From a checkpoint of a small encoder-decoder audio transcriber: encoder activation silu, encoder depths [2, 4, 4].
Rows from block 3 of the audio encoder of a small encoder-decoder audio transcriber, named by matrix and row number. Rows with one number belong to one channel. Each number is 128 + 24 x the weight over its row's rms, rounded and kept within 0 to 255. All counts start at 0.
After each channel's rows are labels from the 100 clips, of 14976, where the channel reaches its highest value: "responds to" is what is common among them. Only what is clearly more common there than usual is listed. The data: short read English sentences (LibriTTS-R).
# convs0: first width-7 conv (encoder.blocks.3.convs.0.weight, 96x96x7, each kernel summed), inputs 0-95
# convs1: second width-7 conv (encoder.blocks.3.convs.1.weight, 96x96x7, transposed, each kernel summed), outputs 0-95

convs0.19 [134 143 105 111 100  95 111 101 125 135 132 112 120  96  84 147 148 105  93 120 100 127  89 143 114 113  60 114 102 113 158 138 135  72 105 116 138 124 103 127 113  84 152 118 133 155 129 111 127 103 117 124  93 109 108 117 115 154 144 129 150 123 148 154 133 126 155 152 173 108 113 108 105 138 161 104  88 135 120  95  96 129 134  75 163 119 150  94 122 129 187 152 119 120 137 159]
convs1.19 [139 157 156 119 114 132 129 108 145 123 106 123 108  94 119 151  94 125 142 112 138  90 166 136 130 161  93  81 172 148 108 175 101  90 158 162  95 116  97 150 100 123 189 109 122 147 113 131 124  88 115 112 154 122 120 140 133 139 127 153 108 144 131 106 104 113 129 151  87 120 145 139  93 185 102  94 125 154 129 135 109 113 152 125 161 159 155 144 125 152 154 111 133 151 148 160]
responds to: voice: female

convs0.39 [ 95 106 129 135 108 124 114 156 127  71 138 110  91 155 132 124 112 119 128 195  81 122 141 149 118  73 175 122  76 118 106 107 133 159 145 145 121  90 119 120 116 156 132 141 116  93 164 106 147  99 112 139 105 102 163 127 141 133 139 142 102 167 121 133 151 127 132 140 135  87  92 119  87 128 130  87 142 119 126 145 106 137 133 128 136 110 181 124 137 109 100 105 110 153  94 130]
convs1.39 [133 148 115 147 150 119 143 151 171 177 102  73 155 134 157 117 144 182 106 115 148 103  86 129 106 104 133 150 130 141 107 142 122 125 110 113 131 108 128 124 160 128 124 162 131 100 145 143 190 147 171 153 103 120 135 125 103 146 167 116 106 118 104 174  94 135 120 109 115 147 165 150 115 109 107 127  91 136 115 135 146 126 154 107 140 111 159 118 110 201 139 106 137 132 145 123]
responds to: voice: female

convs0.81 [106  85 108 172 128 106  98 126 149 157 157 120 135 120 143 103 154 116 131 150 144 125 143  98 105 132 111 169 147 130 110 123  93 102 139 108 164 134 107  80 104 102 113  98 135  93 174 136 108  88 113 170 123 129  96 152 128 189  96 104 140 123 146 150 116 107 120 112 131 133 130 133 140 127 142 137 132 121 121 140 113  82 115 137  75  99 106  84 109 148 149 156 113 125 135  70]
convs1.81 [136 119 115 114 121 123 121  74 116 124 169 188 137 120  98 111 128 122 123 156 112 141 144 131 167 102 122 122  71 102 153 110 151 108 103 142 164 163 173 126 165 102 142 106 126 137 139 124  80 106 135 144 114 143 111 110  94 114 107 167 132 157 139 124 108 125 114  98 139 125 128 130 165 139 162 141 190 143 147 141 124 136 153 176  97 101 143 118  92 142 112 149 138 145  88 144]
responds to: the word "and"

convs0.33 [193 153 126 128 108 103 137 107 139 166  80 142 172 155 151 100  88 137 151 142 145 119 139 142 141 142  92 106 171  97 113 118 141 121 117 131 163 136 111 149  95  79 122 114 140 127 152 107 145 144 107  92 136 142 125 139 112 109 140 119 163 113 155 124 157 165 159 134 119 180 122 149 114 102 163 138 144 140 134 137 111  90  94 163 115 134 105 108 154 144 140  81 149 140 149  99]
convs1.33 [ 90 147 129 118 133  95  60 113 125 149 121 106  93 119 129 152  94 128 127 141 155 126 147 121 171 167 138 142 126 119 131 159  97 146 148 148  93  62 125 141 136 119 138 136 122 170 118 147 155 152 119 127 128 116 167 129 129  60 147 108 117 110 116 130  79 153 103 135 116  82 153 121 126 138 123 155  92 158 146 171 139 109 121 129 126 128 137 142 141  93 133 129  86 161  97 136]
responds to: voice: female

convs0.1 [ 91 122 126  98 106 143 141 123 118 112  96 119 128 140 130 128 128 159 144 121  86  88 116 151 127 127 126 127 129 122 107 115  94  90 107  82 110 108 133 117 140 118 123 100  93 119 133 113 136 100  97 147  74  80 134 128 109 123 105 135 140 110 151 182  95 117 126 132 163 129  41 129 122 141 148 118 120 109 131  95 127  87 146 105 107  68  98 130  95  88 152 124 112 128 118 121]
convs1.1 [152 113 102 124 112 128 139 144 154 124 143 158  97 129 125 112 181 136 134 121 132 134 136 146 154 156 117 132 138 121 100 106  75 128 137 118  76  84  98 132 144 112 163 127 148 166 122 122 139 108 104 139 145 124  65 166 171 113 148 128 137  82 117 124 172 109 179 110 143 103  85 132 112 144 135 133 119 141 165 153  70 126 136 118 134  83 106 156 151 135 127 149 123 145 100 137]
responds to: the word "and"

convs0.50 [108 152 113 152 106  98 113 135 122 152  88 108 140 119  71 121 125 126 137  80 120 122 140 152 142 179  99 161  95 144 108  96 118  99 141 176 141 128 131 134  95  88 138 116 116 114 152 138 149 126  77  61 121 138 119 169 162 116 112 101 118 119 142 131 124 130 108  95 137 131 123 124 124 173 144 132 139 111  91 106 170 128 118 135 122 106 158 122 107 102  99 102  83 114 106 108]
convs1.50 [112 137 107 130 100 117  95 174  70 126 182 101 121 127 106 142 152 128 104  81  68 133 124 131 125 137 113 146 117 104 101 142 160 145 147  86 126 121 140 152 101 112 141 108 120 108 152 105 141 108  98 139 136 142 118 119 160 136 129  86 133 147  93  93 133 114 147 126 101 130 125 123 122 107 152 143 169 144 151 127 119 171 127 114 135 125 170 110 130 100 117 140  51 146 133  90]
responds to: voice: female

convs0.6 [124 148 117 128 112 125 111 119 107 127 137  99 149 150 130 159 110 146 136 130 144 115 129 133 159 124 155 102  94 117 125 117 118 141  95 123 114 129  67 157 166  98 154  96  82 139 147 125 117 116 117 141 130 144  91 117 108 132 108 120  98 107  76 107  89 153  99  63 175 105 128 118 144 152 124 106  72 155 144 159  95 152 121 169 109 168 127 133  86 139 131 161 125 140 136 148]
convs1.6 [111 162 154 131 131 104 117 147 172 121 152 120 124 166 115 137 102 154 110 118 157 123 106 127 167 110 110 117 183 176 124 123  90 148 150 142 117 151 100 128 150 134  88 135 126 118 128 175 162  97 122 106 105 129 133  87  95 148  95 118  77 145 176 118  49 124 105 128 117 106 121 108 128 119 140 109 118 151 114 114 121 140 118 137 132 126 139 119  86 112 127  99 119 163  91 137]
responds to: voice: female

convs0.8 [118  98 123 125 147 103 162 117 161 138 107 148 140 169 161 115 132 100  94 123 141 111 128  85 115 173 124 137 124 112 154 155 129 141 147 148 105 140 128 122 118 137 123 147 140  97 199 141 140  79 116 106 129 123 103  63 121 135 145 166 135 145 135 118 172 165  82 152 138 104 155  89 115 158 140 146 116 127 109 127 127 112 161 128 118 133 113 125 124 166 131 152 123 139  58 125]
convs1.8 [104 135 100 147 124 134 120 145 117 136 117  98 124 148 111 164 164 142 155  92 163 136 109 135  81 118 149 137 141 166 102 146 135 109 146 127  85 127  95 111 117 130 102 128  96  73  88 162 121  57 114 114 136 158 151  91 157 116  81 147  95 107  82 149 102 104 121 124 105 111 118 118 118 164 102 118 111 130 161 117 120 142 152 134 117 110 100 138 154 114 129 139 121 104 155 161]
responds to: the word "we"

convs0.16 [118 144  92 146 117 111 111 105 140  97 177 175  92 130 122 159 169 111 144 120 152 114 165 130 135 114 167 180 114  94 156 109 155 147 117 163 148 150 154 109 129 115  99 142 165 135 113 142 100 113 129 116  99 121 114 107 177 157 124  97 117 137 129 103 149 133 106 137 142 170  96 119 112 147 112 134 137 141  59 145 169 135 140 138 172 116 125 119  94 124 145 112 116 121 158 149]
convs1.16 [115 112 165 119 144 117 143  98 133 138 130 148 124 151 106 117 124 131 139 149 123  83 136 130  90 153 148 124  70 154 127 120 110 158  94 107 125 106 177  98 135 150 117 112  74  99  96 102 104 113 144 104  94  45 117 100 134 129 147 170 157 133 100 119  96 113 114 169  98 135 112  97 114 110 100 121 105 143 126 124  90 144 123 106 145 132 143 135  85 120  99 112 126 126 135 116]
responds to: voice: female