{
  "dataset": "short read English sentences (LibriTTS-R)",
  "decoder_width": 256,
  "decoder_layer_scale_init": 0.1,
  "decoder_inner_norm": false,
  "max_precond_dim": 1536,
  "max_steps": 4000
}
Rows from block 3 of the audio encoder of a small encoder-decoder audio transcriber, named by matrix and row number. Rows with one number belong to one channel. Each number is 50 + 15 x the weight over its row's rms, rounded and kept within 0 to 99. All counts start at 0. After the name is the row's rms in percent of the matrix's.
Before each channel's rows are labels from the 100 clips, of 14976, where the channel reaches its highest value: "loudest" is the band of the loudest frequency at the time of the peak. Only what is clearly more common there than usual is listed. The data: short read English sentences (LibriTTS-R).
# convs0: first width-7 conv (encoder.blocks.3.convs.0.weight, 96x96x7, each kernel summed), inputs 0-95
# convs1: second width-7 conv (encoder.blocks.3.convs.1.weight, 96x96x7, transposed, each kernel summed), outputs 0-95

loudest: 250 to 500 Hz
convs0.32 103:14 52 88 61 58 61 60 47 34 46 45 87 51 44 60 56 41 45 59 22 45 56 47 59 56 55 81 61 41 37 53 36 42 48 40 63 72 35 41 08 41 57 28 49 28 30 33 60 40 51 47 30 57 61 40 49 61 80 70 43 74 63 59 53 99 31 44 52 53 63 63 54 55 58 36 45 59 67 38 63 59 63 47 64 71 41 42 42 61 45 51 44 42 46 65 59
convs1.32 094:54 41 48 51 66 36 29 27 44 20 78 58 49 53 39 51 77 41 36 57 33 35 61 48 61 53 56 57 38 42 51 54 82 56 51 36 28 58 51 46 59 54 45 22 30 32 35 60 47 51 38 46 62 21 43 39 35 20 55 86 46 66 53 43 26 41 18 29 49 37 54 26 61 20 63 26 43 56 48 44 60 71 45 71 46 57 38 57 16 61 54 49 49 43 27 36

loudest: 1000 to 2000 Hz
convs0.45 106:35 49 33 41 36 35 51 75 30 58 55 41 50 75 51 78 25 36 51 34 36 58 37 43 49 57 80 51 30 75 54 60 58 45 71 77 70 46 50 63 50 44 48 73 29 52 55 42 60 61 56 59 59 36 83 47 41 32 66 64 53 48 49 25 46 64 32 52 50 33 44 62 29 14 66 42 19 66 62 43 82 49 48 20 38 61 52 21 46 49 42 61 63 48 48 36
convs1.45 100:35 66 89 31 57 43 71 42 32 70 77 22 22 15 48 65 59 44 60 35 45 34 25 48 52 41 42 25 51 43 35 57 33 63 41 69 52 38 47 31 42 36 29 54 45 37 53 39 39 68 60 38 53 27 69 50 35 61 31 36 44 71 50 46 46 32 35 55 61 75 64 60 29 64 47 68 34 22 32 33 26 56 63 30 38 48 55 29 53 59 44 57 56 44 50 38

loudest: 250 to 500 Hz
convs0.21 092:32 55 34 45 60 16 46 47 40 58 27 48 74 58 47 88 52 39 63 65 33 50 50 18 53 64 44 55 79 49 64 53 51 01 75 33 43 42 70 27 55 07 50 44 59 78 43 57 56 67 50 54 55 53 42 38 69 60 45 78 39 58 31 52 62 66 62 41 55 46 23 41 58 51 29 53 50 51 61 62 51 53 53 17 40 51 49 40 38 44 59 44 63 50 51 48
convs1.21 101:44 59 56 69 40 29 30 52 20 36 61 59 16 51 74 57 51 76 54 31 32 69 48 46 49 49 39 26 28 73 43 49 37 22 41 64 43 69 45 75 64 37 56 30 36 28 50 64 33 43 30 53 68 49 46 55 41 48 81 62 50 43 21 55 44 27 74 71 56 30 60 67 42 32 55 55 28 45 53 54 36 52 54 53 29 63 61 31 25 66 47 51 47 39 48 76

loudest: 4000 to 8000 Hz
convs0.15 087:65 60 50 71 64 72 30 53 63 35 64 65 50 59 38 42 29 51 61 74 54 33 39 35 59 34 46 24 39 56 40 20 38 35 47 49 65 23 53 30 28 43 07 38 91 61 60 50 48 43 60 57 22 19 48 32 26 62 40 37 55 53 50 27 31 49 53 43 70 55 19 52 56 46 48 38 54 52 46 43 52 38 64 32 51 39 72 39 59 62 59 36 58 61 44 69
convs1.15 100:53 57 52 55 50 51 45 42 11 51 61 51 47 41 46 58 51 31 39 67 40 24 58 52 81 48 45 40 28 44 76 05 34 37 40 37 47 46 58 67 63 52 30 53 74 40 46 68 48 49 67 48 58 24 53 52 44 57 49 59 58 43 32 21 57 91 62 44 47 39 68 56 58 26 60 51 39 80 20 38 21 32 64 33 56 47 75 60 54 36 44 29 53 56 41 50

loudest: 2000 to 4000 Hz
convs0.43 101:44 53 31 49 42 54 52 48 17 02 64 73 41 22 53 36 57 72 27 51 44 49 20 43 45 32 71 38 65 43 58 34 55 42 52 62 41 29 44 50 62 47 52 33 71 61 35 65 38 34 38 23 26 36 62 61 54 22 23 48 57 32 44 51 40 48 28 45 55 30 44 38 49 53 62 39 24 42 36 67 60 35 59 43 48 52 58 25 56 43 51 48 86 35 70 47
convs1.43 104:57 34 54 51 34 73 46 39 13 75 35 29 15 60 64 36 50 56 43 27 45 51 51 36 60 60 69 57 26 60 73 77 42 45 56 57 65 42 55 70 32 45 47 77 49 61 33 30 60 27 67 37 49 39 65 49 67 51 51 58 64 62 59 51 30 53 47 22 25 43 55 39 37 60 27 58 67 37 38 50 32 58 36 31 31 52 75 56 59 59 54 79 74 63 52 30

loudest: 250 to 500 Hz
convs0.3 106:74 51 66 48 38 42 85 53 47 83 46 56 62 58 26 58 48 48 33 57 49 47 36 29 23 29 52 37 53 39 38 67 57 50 36 37 64 44 25 34 35 46 36 54 59 96 42 45 43 29 59 22 77 57 53 56 72 36 57 65 55 34 72 49 53 24 32 64 61 26 44 20 48 20 46 35 60 34 40 40 51 47 61 42 61 52 55 43 37 55 43 44 34 40 44 77
convs1.3 100:42 38 45 57 36 77 33 41 48 49 42 25 60 47 51 33 73 32 76 63 52 51 24 66 39 72 36 61 41 45 63 60 36 64 33 58 65 69 46 24 45 61 85 52 40 61 48 59 62 55 47 50 62 85 48 37 31 41 54 26 64 90 62 39 47 75 29 44 43 37 38 60 52 54 44 62 54 49 45 38 45 28 35 45 49 17 40 47 23 59 46 32 55 78 59 28

loudest: 1000 to 2000 Hz
convs0.11 091:64 45 52 40 55 38 73 49 35 45 49 53 24 51 59 41 47 68 30 57 50 45 53 65 37 27 48 53 54 52 47 40 38 01 28 30 66 60 65 59 35 56 51 63 41 42 58 56 31 60 73 39 33 25 69 45 41 64 21 32 62 28 43 23 38 47 42 42 51 44 61 56 36 67 32 28 39 54 24 36 33 51 46 22 66 52 47 58 23 65 30 90 71 54 45 40
convs1.11 091:50 53 68 56 45 46 71 42 33 32 46 32 45 42 49 51 34 58 38 68 68 62 36 38 73 41 71 19 49 75 62 38 69 46 31 50 57 72 39 54 19 60 63 52 63 39 66 35 51 33 52 57 64 42 55 77 34 52 43 86 34 48 49 33 44 79 67 58 52 68 55 42 45 57 52 59 79 36 34 58 52 37 50 23 39 56 22 31 26 53 71 45 26 23 70 61

loudest: 2000 to 4000 Hz
convs0.86 099:68 38 60 45 30 68 54 39 15 38 50 40 24 51 72 57 61 52 27 64 61 62 31 52 58 49 47 52 38 56 59 43 32 52 26 63 33 34 42 42 45 41 53 46 31 46 42 45 41 31 50 54 24 30 47 39 52 32 78 67 57 83 72 53 27 38 37 59 65 36 46 79 46 60 49 26 56 40 35 67 51 33 12 67 43 08 37 53 41 30 36 59 48 55 60 58
convs1.86 098:50 35 54 46 68 63 49 37 55 68 70 41 36 59 46 17 25 38 91 29 75 59 52 52 34 50 66 58 56 39 45 67 70 40 39 51 57 39 42 26 53 38 49 58 79 29 44 60 46 20 46 46 48 56 42 67 44 48 43 71 41 34 46 86 39 34 32 55 49 22 27 52 76 53 53 53 62 36 60 47 53 76 58 78 55 40 66 42 42 40 56 54 88 52 56 29

loudest: 2000 to 4000 Hz
convs0.30 101:38 35 51 52 52 08 59 58 53 45 48 23 30 73 32 75 59 61 72 48 61 72 53 56 89 26 48 41 62 45 45 59 48 54 56 29 55 39 82 48 09 41 61 61 32 45 43 27 47 35 79 63 53 54 67 41 59 62 65 92 61 65 49 36 61 69 45 43 53 48 61 70 55 51 49 63 48 49 44 66 40 40 31 69 47 49 61 42 40 34 36 58 37 50 41 68
convs1.30 101:35 30 54 51 51 43 27 32 57 36 42 31 27 70 41 58 36 21 47 36 50 46 47 34 38 35 74 45 45 33 32 32 46 23 46 46 36 72 40 37 62 64 71 32 42 28 80 61 51 31 33 54 61 56 08 46 35 44 53 59 57 69 38 42 39 36 55 38 32 41 36 47 21 31 55 44 30 37 24 47 45 43 57 39 41 64 47 57 22 60 58 50 35 16 56 33

loudest: 4000 to 8000 Hz
convs0.58 098:61 32 62 41 62 58 44 51 45 47 71 52 43 10 34 54 42 29 76 44 72 60 34 63 34 39 32 61 68 62 32 41 34 38 36 43 58 41 57 21 64 59 34 51 52 37 48 28 69 56 26 58 59 38 58 38 58 43 19 57 54 34 43 55 38 57 17 50 24 68 69 54 62 41 48 64 59 29 62 73 67 29 44 26 40 59 66 34 41 54 74 69 67 40 25 37
convs1.58 095:45 51 18 37 38 32 47 51 48 62 55 77 72 48 35 35 57 37 32 45 25 64 57 55 47 32 49 25 42 37 69 47 82 41 15 21 45 48 40 48 12 44 46 47 55 37 53 75 46 41 22 63 62 55 34 59 45 40 20 45 68 49 47 57 61 42 67 32 64 70 48 40 44 44 21 61 86 46 47 56 45 47 61 47 30 56 13 46 52 56 49 38 54 40 68 52

loudest: 1000 to 2000 Hz
convs0.87 104:35 44 47 49 39 52 64 29 51 42 61 52 67 66 62 08 12 42 42 26 62 52 40 51 48 34 33 23 69 27 21 77 64 66 61 66 49 76 64 64 52 45 45 58 50 59 51 37 78 67 65 41 34 30 46 63 32 58 22 40 51 51 61 38 09 52 41 40 45 60 56 49 64 67 32 40 42 11 41 54 37 45 44 53 52 36 70 51 52 49 57 52 66 44 47 45
convs1.87 106:75 59 49 39 54 43 65 58 53 69 38 40 69 23 44 43 33 25 21 60 63 61 45 21 36 41 47 23 51 24 61 39 42 14 73 23 51 45 45 32 48 57 49 73 54 59 52 61 27 48 44 73 25 40 48 38 56 42 34 56 25 57 41 61 04 51 43 45 46 52 41 43 60 48 33 42 38 24 46 55 26 55 47 61 50 40 45 13 43 61 50 44 47 24 50 41

loudest: 250 to 500 Hz
convs0.80 100:32 58 09 53 34 48 43 64 64 44 83 84 42 41 61 19 59 57 71 24 45 37 42 31 52 64 52 60 46 48 73 55 29 62 80 67 56 22 49 50 60 60 56 55 38 31 53 77 55 71 67 36 30 54 32 36 70 35 36 49 28 55 28 71 37 67 35 57 44 48 30 48 41 57 55 49 46 33 62 77 74 63 41 55 68 51 49 51 63 39 57 32 54 49 53 52
convs1.80 105:39 49 26 56 27 51 65 35 30 67 62 45 25 40 58 46 30 51 41 41 53 15 59 52 53 61 42 29 33 35 31 51 51 58 79 38 72 50 51 58 56 40 41 41 52 49 49 56 38 12 45 65 60 39 49 50 39 36 59 59 99 47 31 57 48 31 26 20 50 56 15 40 16 37 48 49 44 53 55 53 56 34 64 32 39 43 47 43 57 58 49 29 43 19 67 50

loudest: 4000 to 8000 Hz
convs0.67 110:44 50 40 70 38 51 32 20 47 54 55 59 78 79 66 59 73 41 71 37 59 53 62 31 43 34 71 50 41 34 39 56 31 54 46 42 28 68 63 56 45 50 46 43 49 49 76 38 55 57 82 44 51 59 52 34 37 34 62 68 56 39 41 40 80 54 49 55 24 31 29 53 28 35 49 31 43 58 31 55 71 77 68 63 44 25 80 57 43 32 52 37 68 44 79 31
convs1.67 112:50 71 43 79 43 39 14 61 45 46 35 24 41 43 52 63 47 61 56 35 79 29 42 59 48 43 55 33 09 65 34 58 38 33 26 28 50 40 60 41 55 35 33 43 65 43 39 64 44 42 50 33 53 49 48 33 40 18 38 41 41 66 29 57 59 26 46 43 45 61 63 30 39 53 52 51 37 22 38 31 32 57 54 65 60 24 67 41 23 50 33 28 64 54 21 48

loudest: 250 to 500 Hz
convs0.4 085:70 55 50 40 26 45 49 61 07 59 68 31 12 43 54 59 30 34 55 60 52 35 50 42 48 33 46 63 52 69 47 23 77 75 57 49 58 19 63 48 46 26 25 25 23 44 47 69 35 44 45 35 46 59 26 71 64 61 56 46 67 43 35 64 64 29 61 64 41 57 58 58 25 53 44 76 56 66 51 64 40 64 34 40 46 25 47 54 38 69 55 46 38 61 46 58
convs1.4 093:31 61 24 38 62 29 44 15 41 45 57 46 56 63 41 58 39 43 34 37 52 34 35 76 40 40 53 38 61 48 41 64 34 69 61 50 44 28 44 46 68 43 44 34 42 36 41 66 57 44 49 59 29 50 32 46 41 39 29 66 63 45 30 53 23 57 59 40 26 24 47 51 75 32 23 42 49 45 47 72 85 45 27 54 12 50 38 64 71 35 37 34 71 42 57 24

loudest: 500 to 1000 Hz
convs0.5 096:40 10 34 68 47 54 24 53 35 75 23 55 54 61 41 61 50 36 41 50 49 50 79 52 73 50 50 60 63 52 38 30 49 44 56 34 39 81 49 61 43 58 56 54 65 35 45 57 47 58 51 77 41 51 58 37 67 42 71 52 75 29 34 45 74 52 47 32 79 26 64 50 35 40 54 38 48 20 35 40 40 52 53 42 52 59 60 45 90 35 34 43 34 14 37 37
convs1.5 090:40 52 53 56 69 34 47 85 39 48 41 39 54 45 59 47 27 22 45 37 31 60 44 47 35 38 40 34 50 36 43 37 28 63 26 21 70 33 29 67 08 51 49 42 56 43 31 35 50 49 32 49 21 62 53 46 47 45 54 52 62 47 17 39 49 29 66 75 60 53 37 38 29 42 61 46 72 64 65 61 33 56 78 52 69 41 57 33 39 32 55 33 36 79 37 45

loudest: 250 to 500 Hz; 500 to 1000 Hz
convs0.51 088:39 45 61 61 54 67 56 86 24 53 63 36 39 46 51 38 65 35 49 68 52 39 52 58 62 49 55 32 36 63 29 62 22 39 27 37 44 41 20 48 28 68 53 51 41 42 54 56 11 61 25 59 73 70 46 67 64 61 46 37 58 40 51 33 63 56 71 25 72 54 69 18 49 47 43 28 66 39 55 39 21 46 51 25 34 59 43 52 51 21 62 69 47 54 44 65
convs1.51 089:41 50 34 52 38 35 53 27 55 16 18 60 54 71 13 56 58 34 48 60 55 56 68 74 45 64 54 39 18 58 62 42 45 45 41 45 66 87 46 60 26 57 61 37 62 19 72 78 49 39 64 44 22 47 29 47 38 63 43 67 51 35 74 39 24 51 46 63 59 48 58 56 35 50 71 42 58 45 38 39 50 72 34 33 45 71 62 46 61 48 31 46 37 44 44 37

loudest: 4000 to 8000 Hz
convs0.37 093:41 48 37 44 32 61 59 24 50 42 53 38 48 57 59 44 48 52 55 35 60 28 52 36 49 32 49 53 28 35 49 55 48 60 86 68 14 65 54 50 39 29 37 31 35 70 44 19 82 26 60 68 23 38 53 50 56 71 48 52 58 48 66 35 37 66 45 27 59 61 60 71 21 40 56 52 34 28 49 35 14 44 47 36 36 48 44 31 60 49 39 35 58 76 70 46
convs1.37 097:50 70 55 85 33 32 50 38 54 56 83 51 44 54 46 60 46 52 59 80 37 45 57 12 57 21 52 54 43 42 59 72 41 36 61 78 75 76 59 51 74 56 50 46 55 36 70 37 59 28 36 64 66 58 57 44 36 42 54 27 47 68 17 79 51 25 44 42 55 41 78 52 59 54 56 46 49 56 59 48 42 56 49 70 59 36 46 53 10 48 57 67 59 39 42 35

loudest: 500 to 1000 Hz; 4000 to 8000 Hz
convs0.29 094:76 64 45 78 51 49 11 52 57 37 21 64 49 64 54 67 42 67 46 48 70 37 32 57 41 65 57 44 26 56 30 18 43 30 55 55 50 22 71 56 51 36 38 49 51 57 64 34 57 32 62 49 62 56 39 60 77 40 53 47 37 46 57 27 40 46 59 39 71 43 55 51 62 96 50 68 32 54 34 41 41 72 49 60 56 53 39 69 82 26 53 60 69 65 39 54
convs1.29 093:29 52 61 67 23 59 40 44 57 34 62 48 17 26 42 45 44 34 33 46 49 87 31 48 38 50 52 56 33 50 52 51 38 22 58 52 26 53 56 50 76 63 51 59 21 47 41 48 61 47 65 43 20 69 71 52 65 39 52 40 55 35 26 61 68 66 48 27 35 34 71 34 58 32 95 44 44 47 51 58 71 52 66 59 34 68 29 44 52 53 25 61 53 43 31 43

loudest: 250 to 500 Hz
convs0.57 117:65 47 51 40 53 40 53 53 67 50 60 00 61 18 62 52 49 54 41 60 53 09 59 48 43 46 45 82 33 66 44 49 85 60 44 39 45 34 29 46 55 73 43 62 49 40 30 60 63 51 55 50 29 64 45 72 36 41 15 39 37 57 41 67 61 47 60 59 47 40 30 42 20 52 50 49 45 49 44 27 36 28 72 31 43 51 50 43 42 52 29 87 50 47 49 60
convs1.57 099:56 48 46 38 64 54 47 41 54 49 42 40 47 28 39 30 74 65 17 82 77 34 54 73 47 47 55 38 96 55 43 48 31 71 40 44 37 54 54 60 63 33 72 65 53 50 57 42 25 67 34 49 32 46 19 24 37 31 45 44 32 63 55 47 72 33 40 34 61 38 47 45 47 54 58 46 43 67 53 70 54 09 33 28 45 48 73 53 54 50 48 61 38 37 35 30

loudest: 500 to 1000 Hz
convs0.48 099:47 36 61 61 22 57 56 89 44 45 46 67 49 52 42 51 46 55 23 45 30 52 62 57 40 43 36 55 79 37 57 52 25 23 58 45 54 49 51 56 57 53 92 68 15 35 43 44 42 26 35 27 51 52 65 49 32 67 68 73 42 33 51 46 60 63 64 24 48 37 60 72 71 64 23 69 44 29 54 51 44 25 41 63 32 49 62 56 47 53 49 64 23 36 44 39
convs1.48 095:62 36 41 32 46 58 42 39 50 61 28 44 69 85 30 27 36 29 75 35 37 65 44 31 37 63 46 42 24 30 46 49 64 37 36 53 53 64 68 62 59 48 18 63 66 57 50 45 46 32 62 32 41 46 55 31 37 36 42 54 43 41 08 40 51 42 40 52 35 32 23 43 46 37 82 43 69 61 54 69 30 79 44 42 64 36 36 49 45 35 58 55 47 81 70 53

loudest: 250 to 500 Hz
convs0.52 093:05 42 26 77 44 57 26 48 65 49 53 33 50 58 39 62 60 54 28 47 49 35 46 68 14 44 29 39 48 38 49 50 46 60 54 64 27 20 58 70 57 14 67 87 58 62 69 49 63 36 53 51 53 35 41 78 40 36 41 58 67 52 31 78 38 49 73 32 45 46 52 52 52 55 64 36 37 57 63 39 39 45 37 46 66 45 63 50 34 58 52 51 51 54 23 73
convs1.52 097:50 57 35 48 40 50 45 58 28 58 58 47 33 54 40 50 32 64 49 48 51 54 52 55 55 47 18 69 92 54 56 74 34 54 49 23 28 69 28 58 49 49 25 20 84 83 41 52 36 53 50 26 52 61 31 58 46 64 36 69 48 52 18 56 50 49 22 41 72 73 46 45 22 54 65 59 42 53 41 68 62 59 45 49 61 51 40 51 38 39 73 41 36 41 54 84

loudest: 2000 to 4000 Hz
convs0.38 119:46 35 39 54 25 60 32 50 34 48 57 59 45 38 28 71 73 54 46 57 43 47 47 75 40 35 45 85 64 42 40 27 10 36 62 41 61 40 32 56 38 42 22 61 38 56 50 55 49 66 34 07 54 51 60 63 50 28 60 56 47 53 41 39 51 61 52 56 45 47 33 44 46 60 41 61 47 31 59 37 88 51 49 34 25 71 45 56 54 81 23 53 55 17 57 32
convs1.38 106:44 30 68 34 21 67 24 55 24 63 11 48 60 49 33 48 48 45 44 43 60 68 42 51 49 41 56 39 48 64 45 53 46 47 43 46 42 48 41 62 64 54 47 46 55 59 68 42 58 49 65 41 50 60 44 60 19 38 51 17 72 33 07 27 40 61 65 82 47 43 55 37 69 33 62 48 72 48 65 62 15 55 61 28 30 31 46 31 61 45 29 56 32 71 64 43

loudest: 500 to 1000 Hz
convs0.9 092:40 57 65 24 33 44 50 40 52 54 30 41 61 73 59 41 55 46 42 79 69 63 80 47 44 25 69 46 62 47 35 62 41 34 62 50 65 49 53 46 33 18 42 36 31 39 53 27 50 28 36 48 55 33 49 63 16 04 55 44 38 46 26 54 33 49 66 38 61 22 55 43 66 32 36 44 41 33 59 61 84 69 49 52 52 20 40 49 35 57 56 46 52 44 33 58
convs1.9 097:30 58 50 75 69 24 62 50 42 60 54 66 49 57 37 51 60 73 65 28 36 21 66 30 34 49 37 41 61 43 32 50 81 48 50 55 66 64 51 55 32 54 30 50 66 67 53 88 50 64 47 56 58 61 65 24 46 65 60 57 41 58 58 64 70 66 14 42 51 73 46 30 28 32 55 51 37 61 30 62 33 76 58 41 48 47 69 29 40 36 62 74 45 57 74 61

loudest: 2000 to 4000 Hz
convs0.70 091:34 55 54 58 50 38 46 56 56 50 49 46 49 48 49 69 43 16 41 56 50 53 48 60 51 57 41 44 41 54 30 18 42 39 42 47 50 48 42 40 35 79 36 40 78 67 44 63 88 47 48 66 58 72 56 59 50 47 38 69 59 41 10 31 29 66 56 65 46 21 78 40 48 44 46 50 49 50 42 06 50 73 47 47 53 32 88 42 38 63 48 52 13 40 33 66
convs1.70 093:38 28 34 45 30 46 33 73 60 33 44 35 71 48 63 58 46 36 35 33 26 42 34 69 54 59 29 50 67 31 24 33 44 23 22 15 63 40 62 45 47 28 71 68 45 40 53 60 35 26 24 55 35 43 43 45 45 74 46 55 36 61 52 52 33 49 59 26 57 56 77 29 64 36 69 55 48 50 45 49 49 49 39 52 36 65 36 64 25 24 48 53 27 55 72 39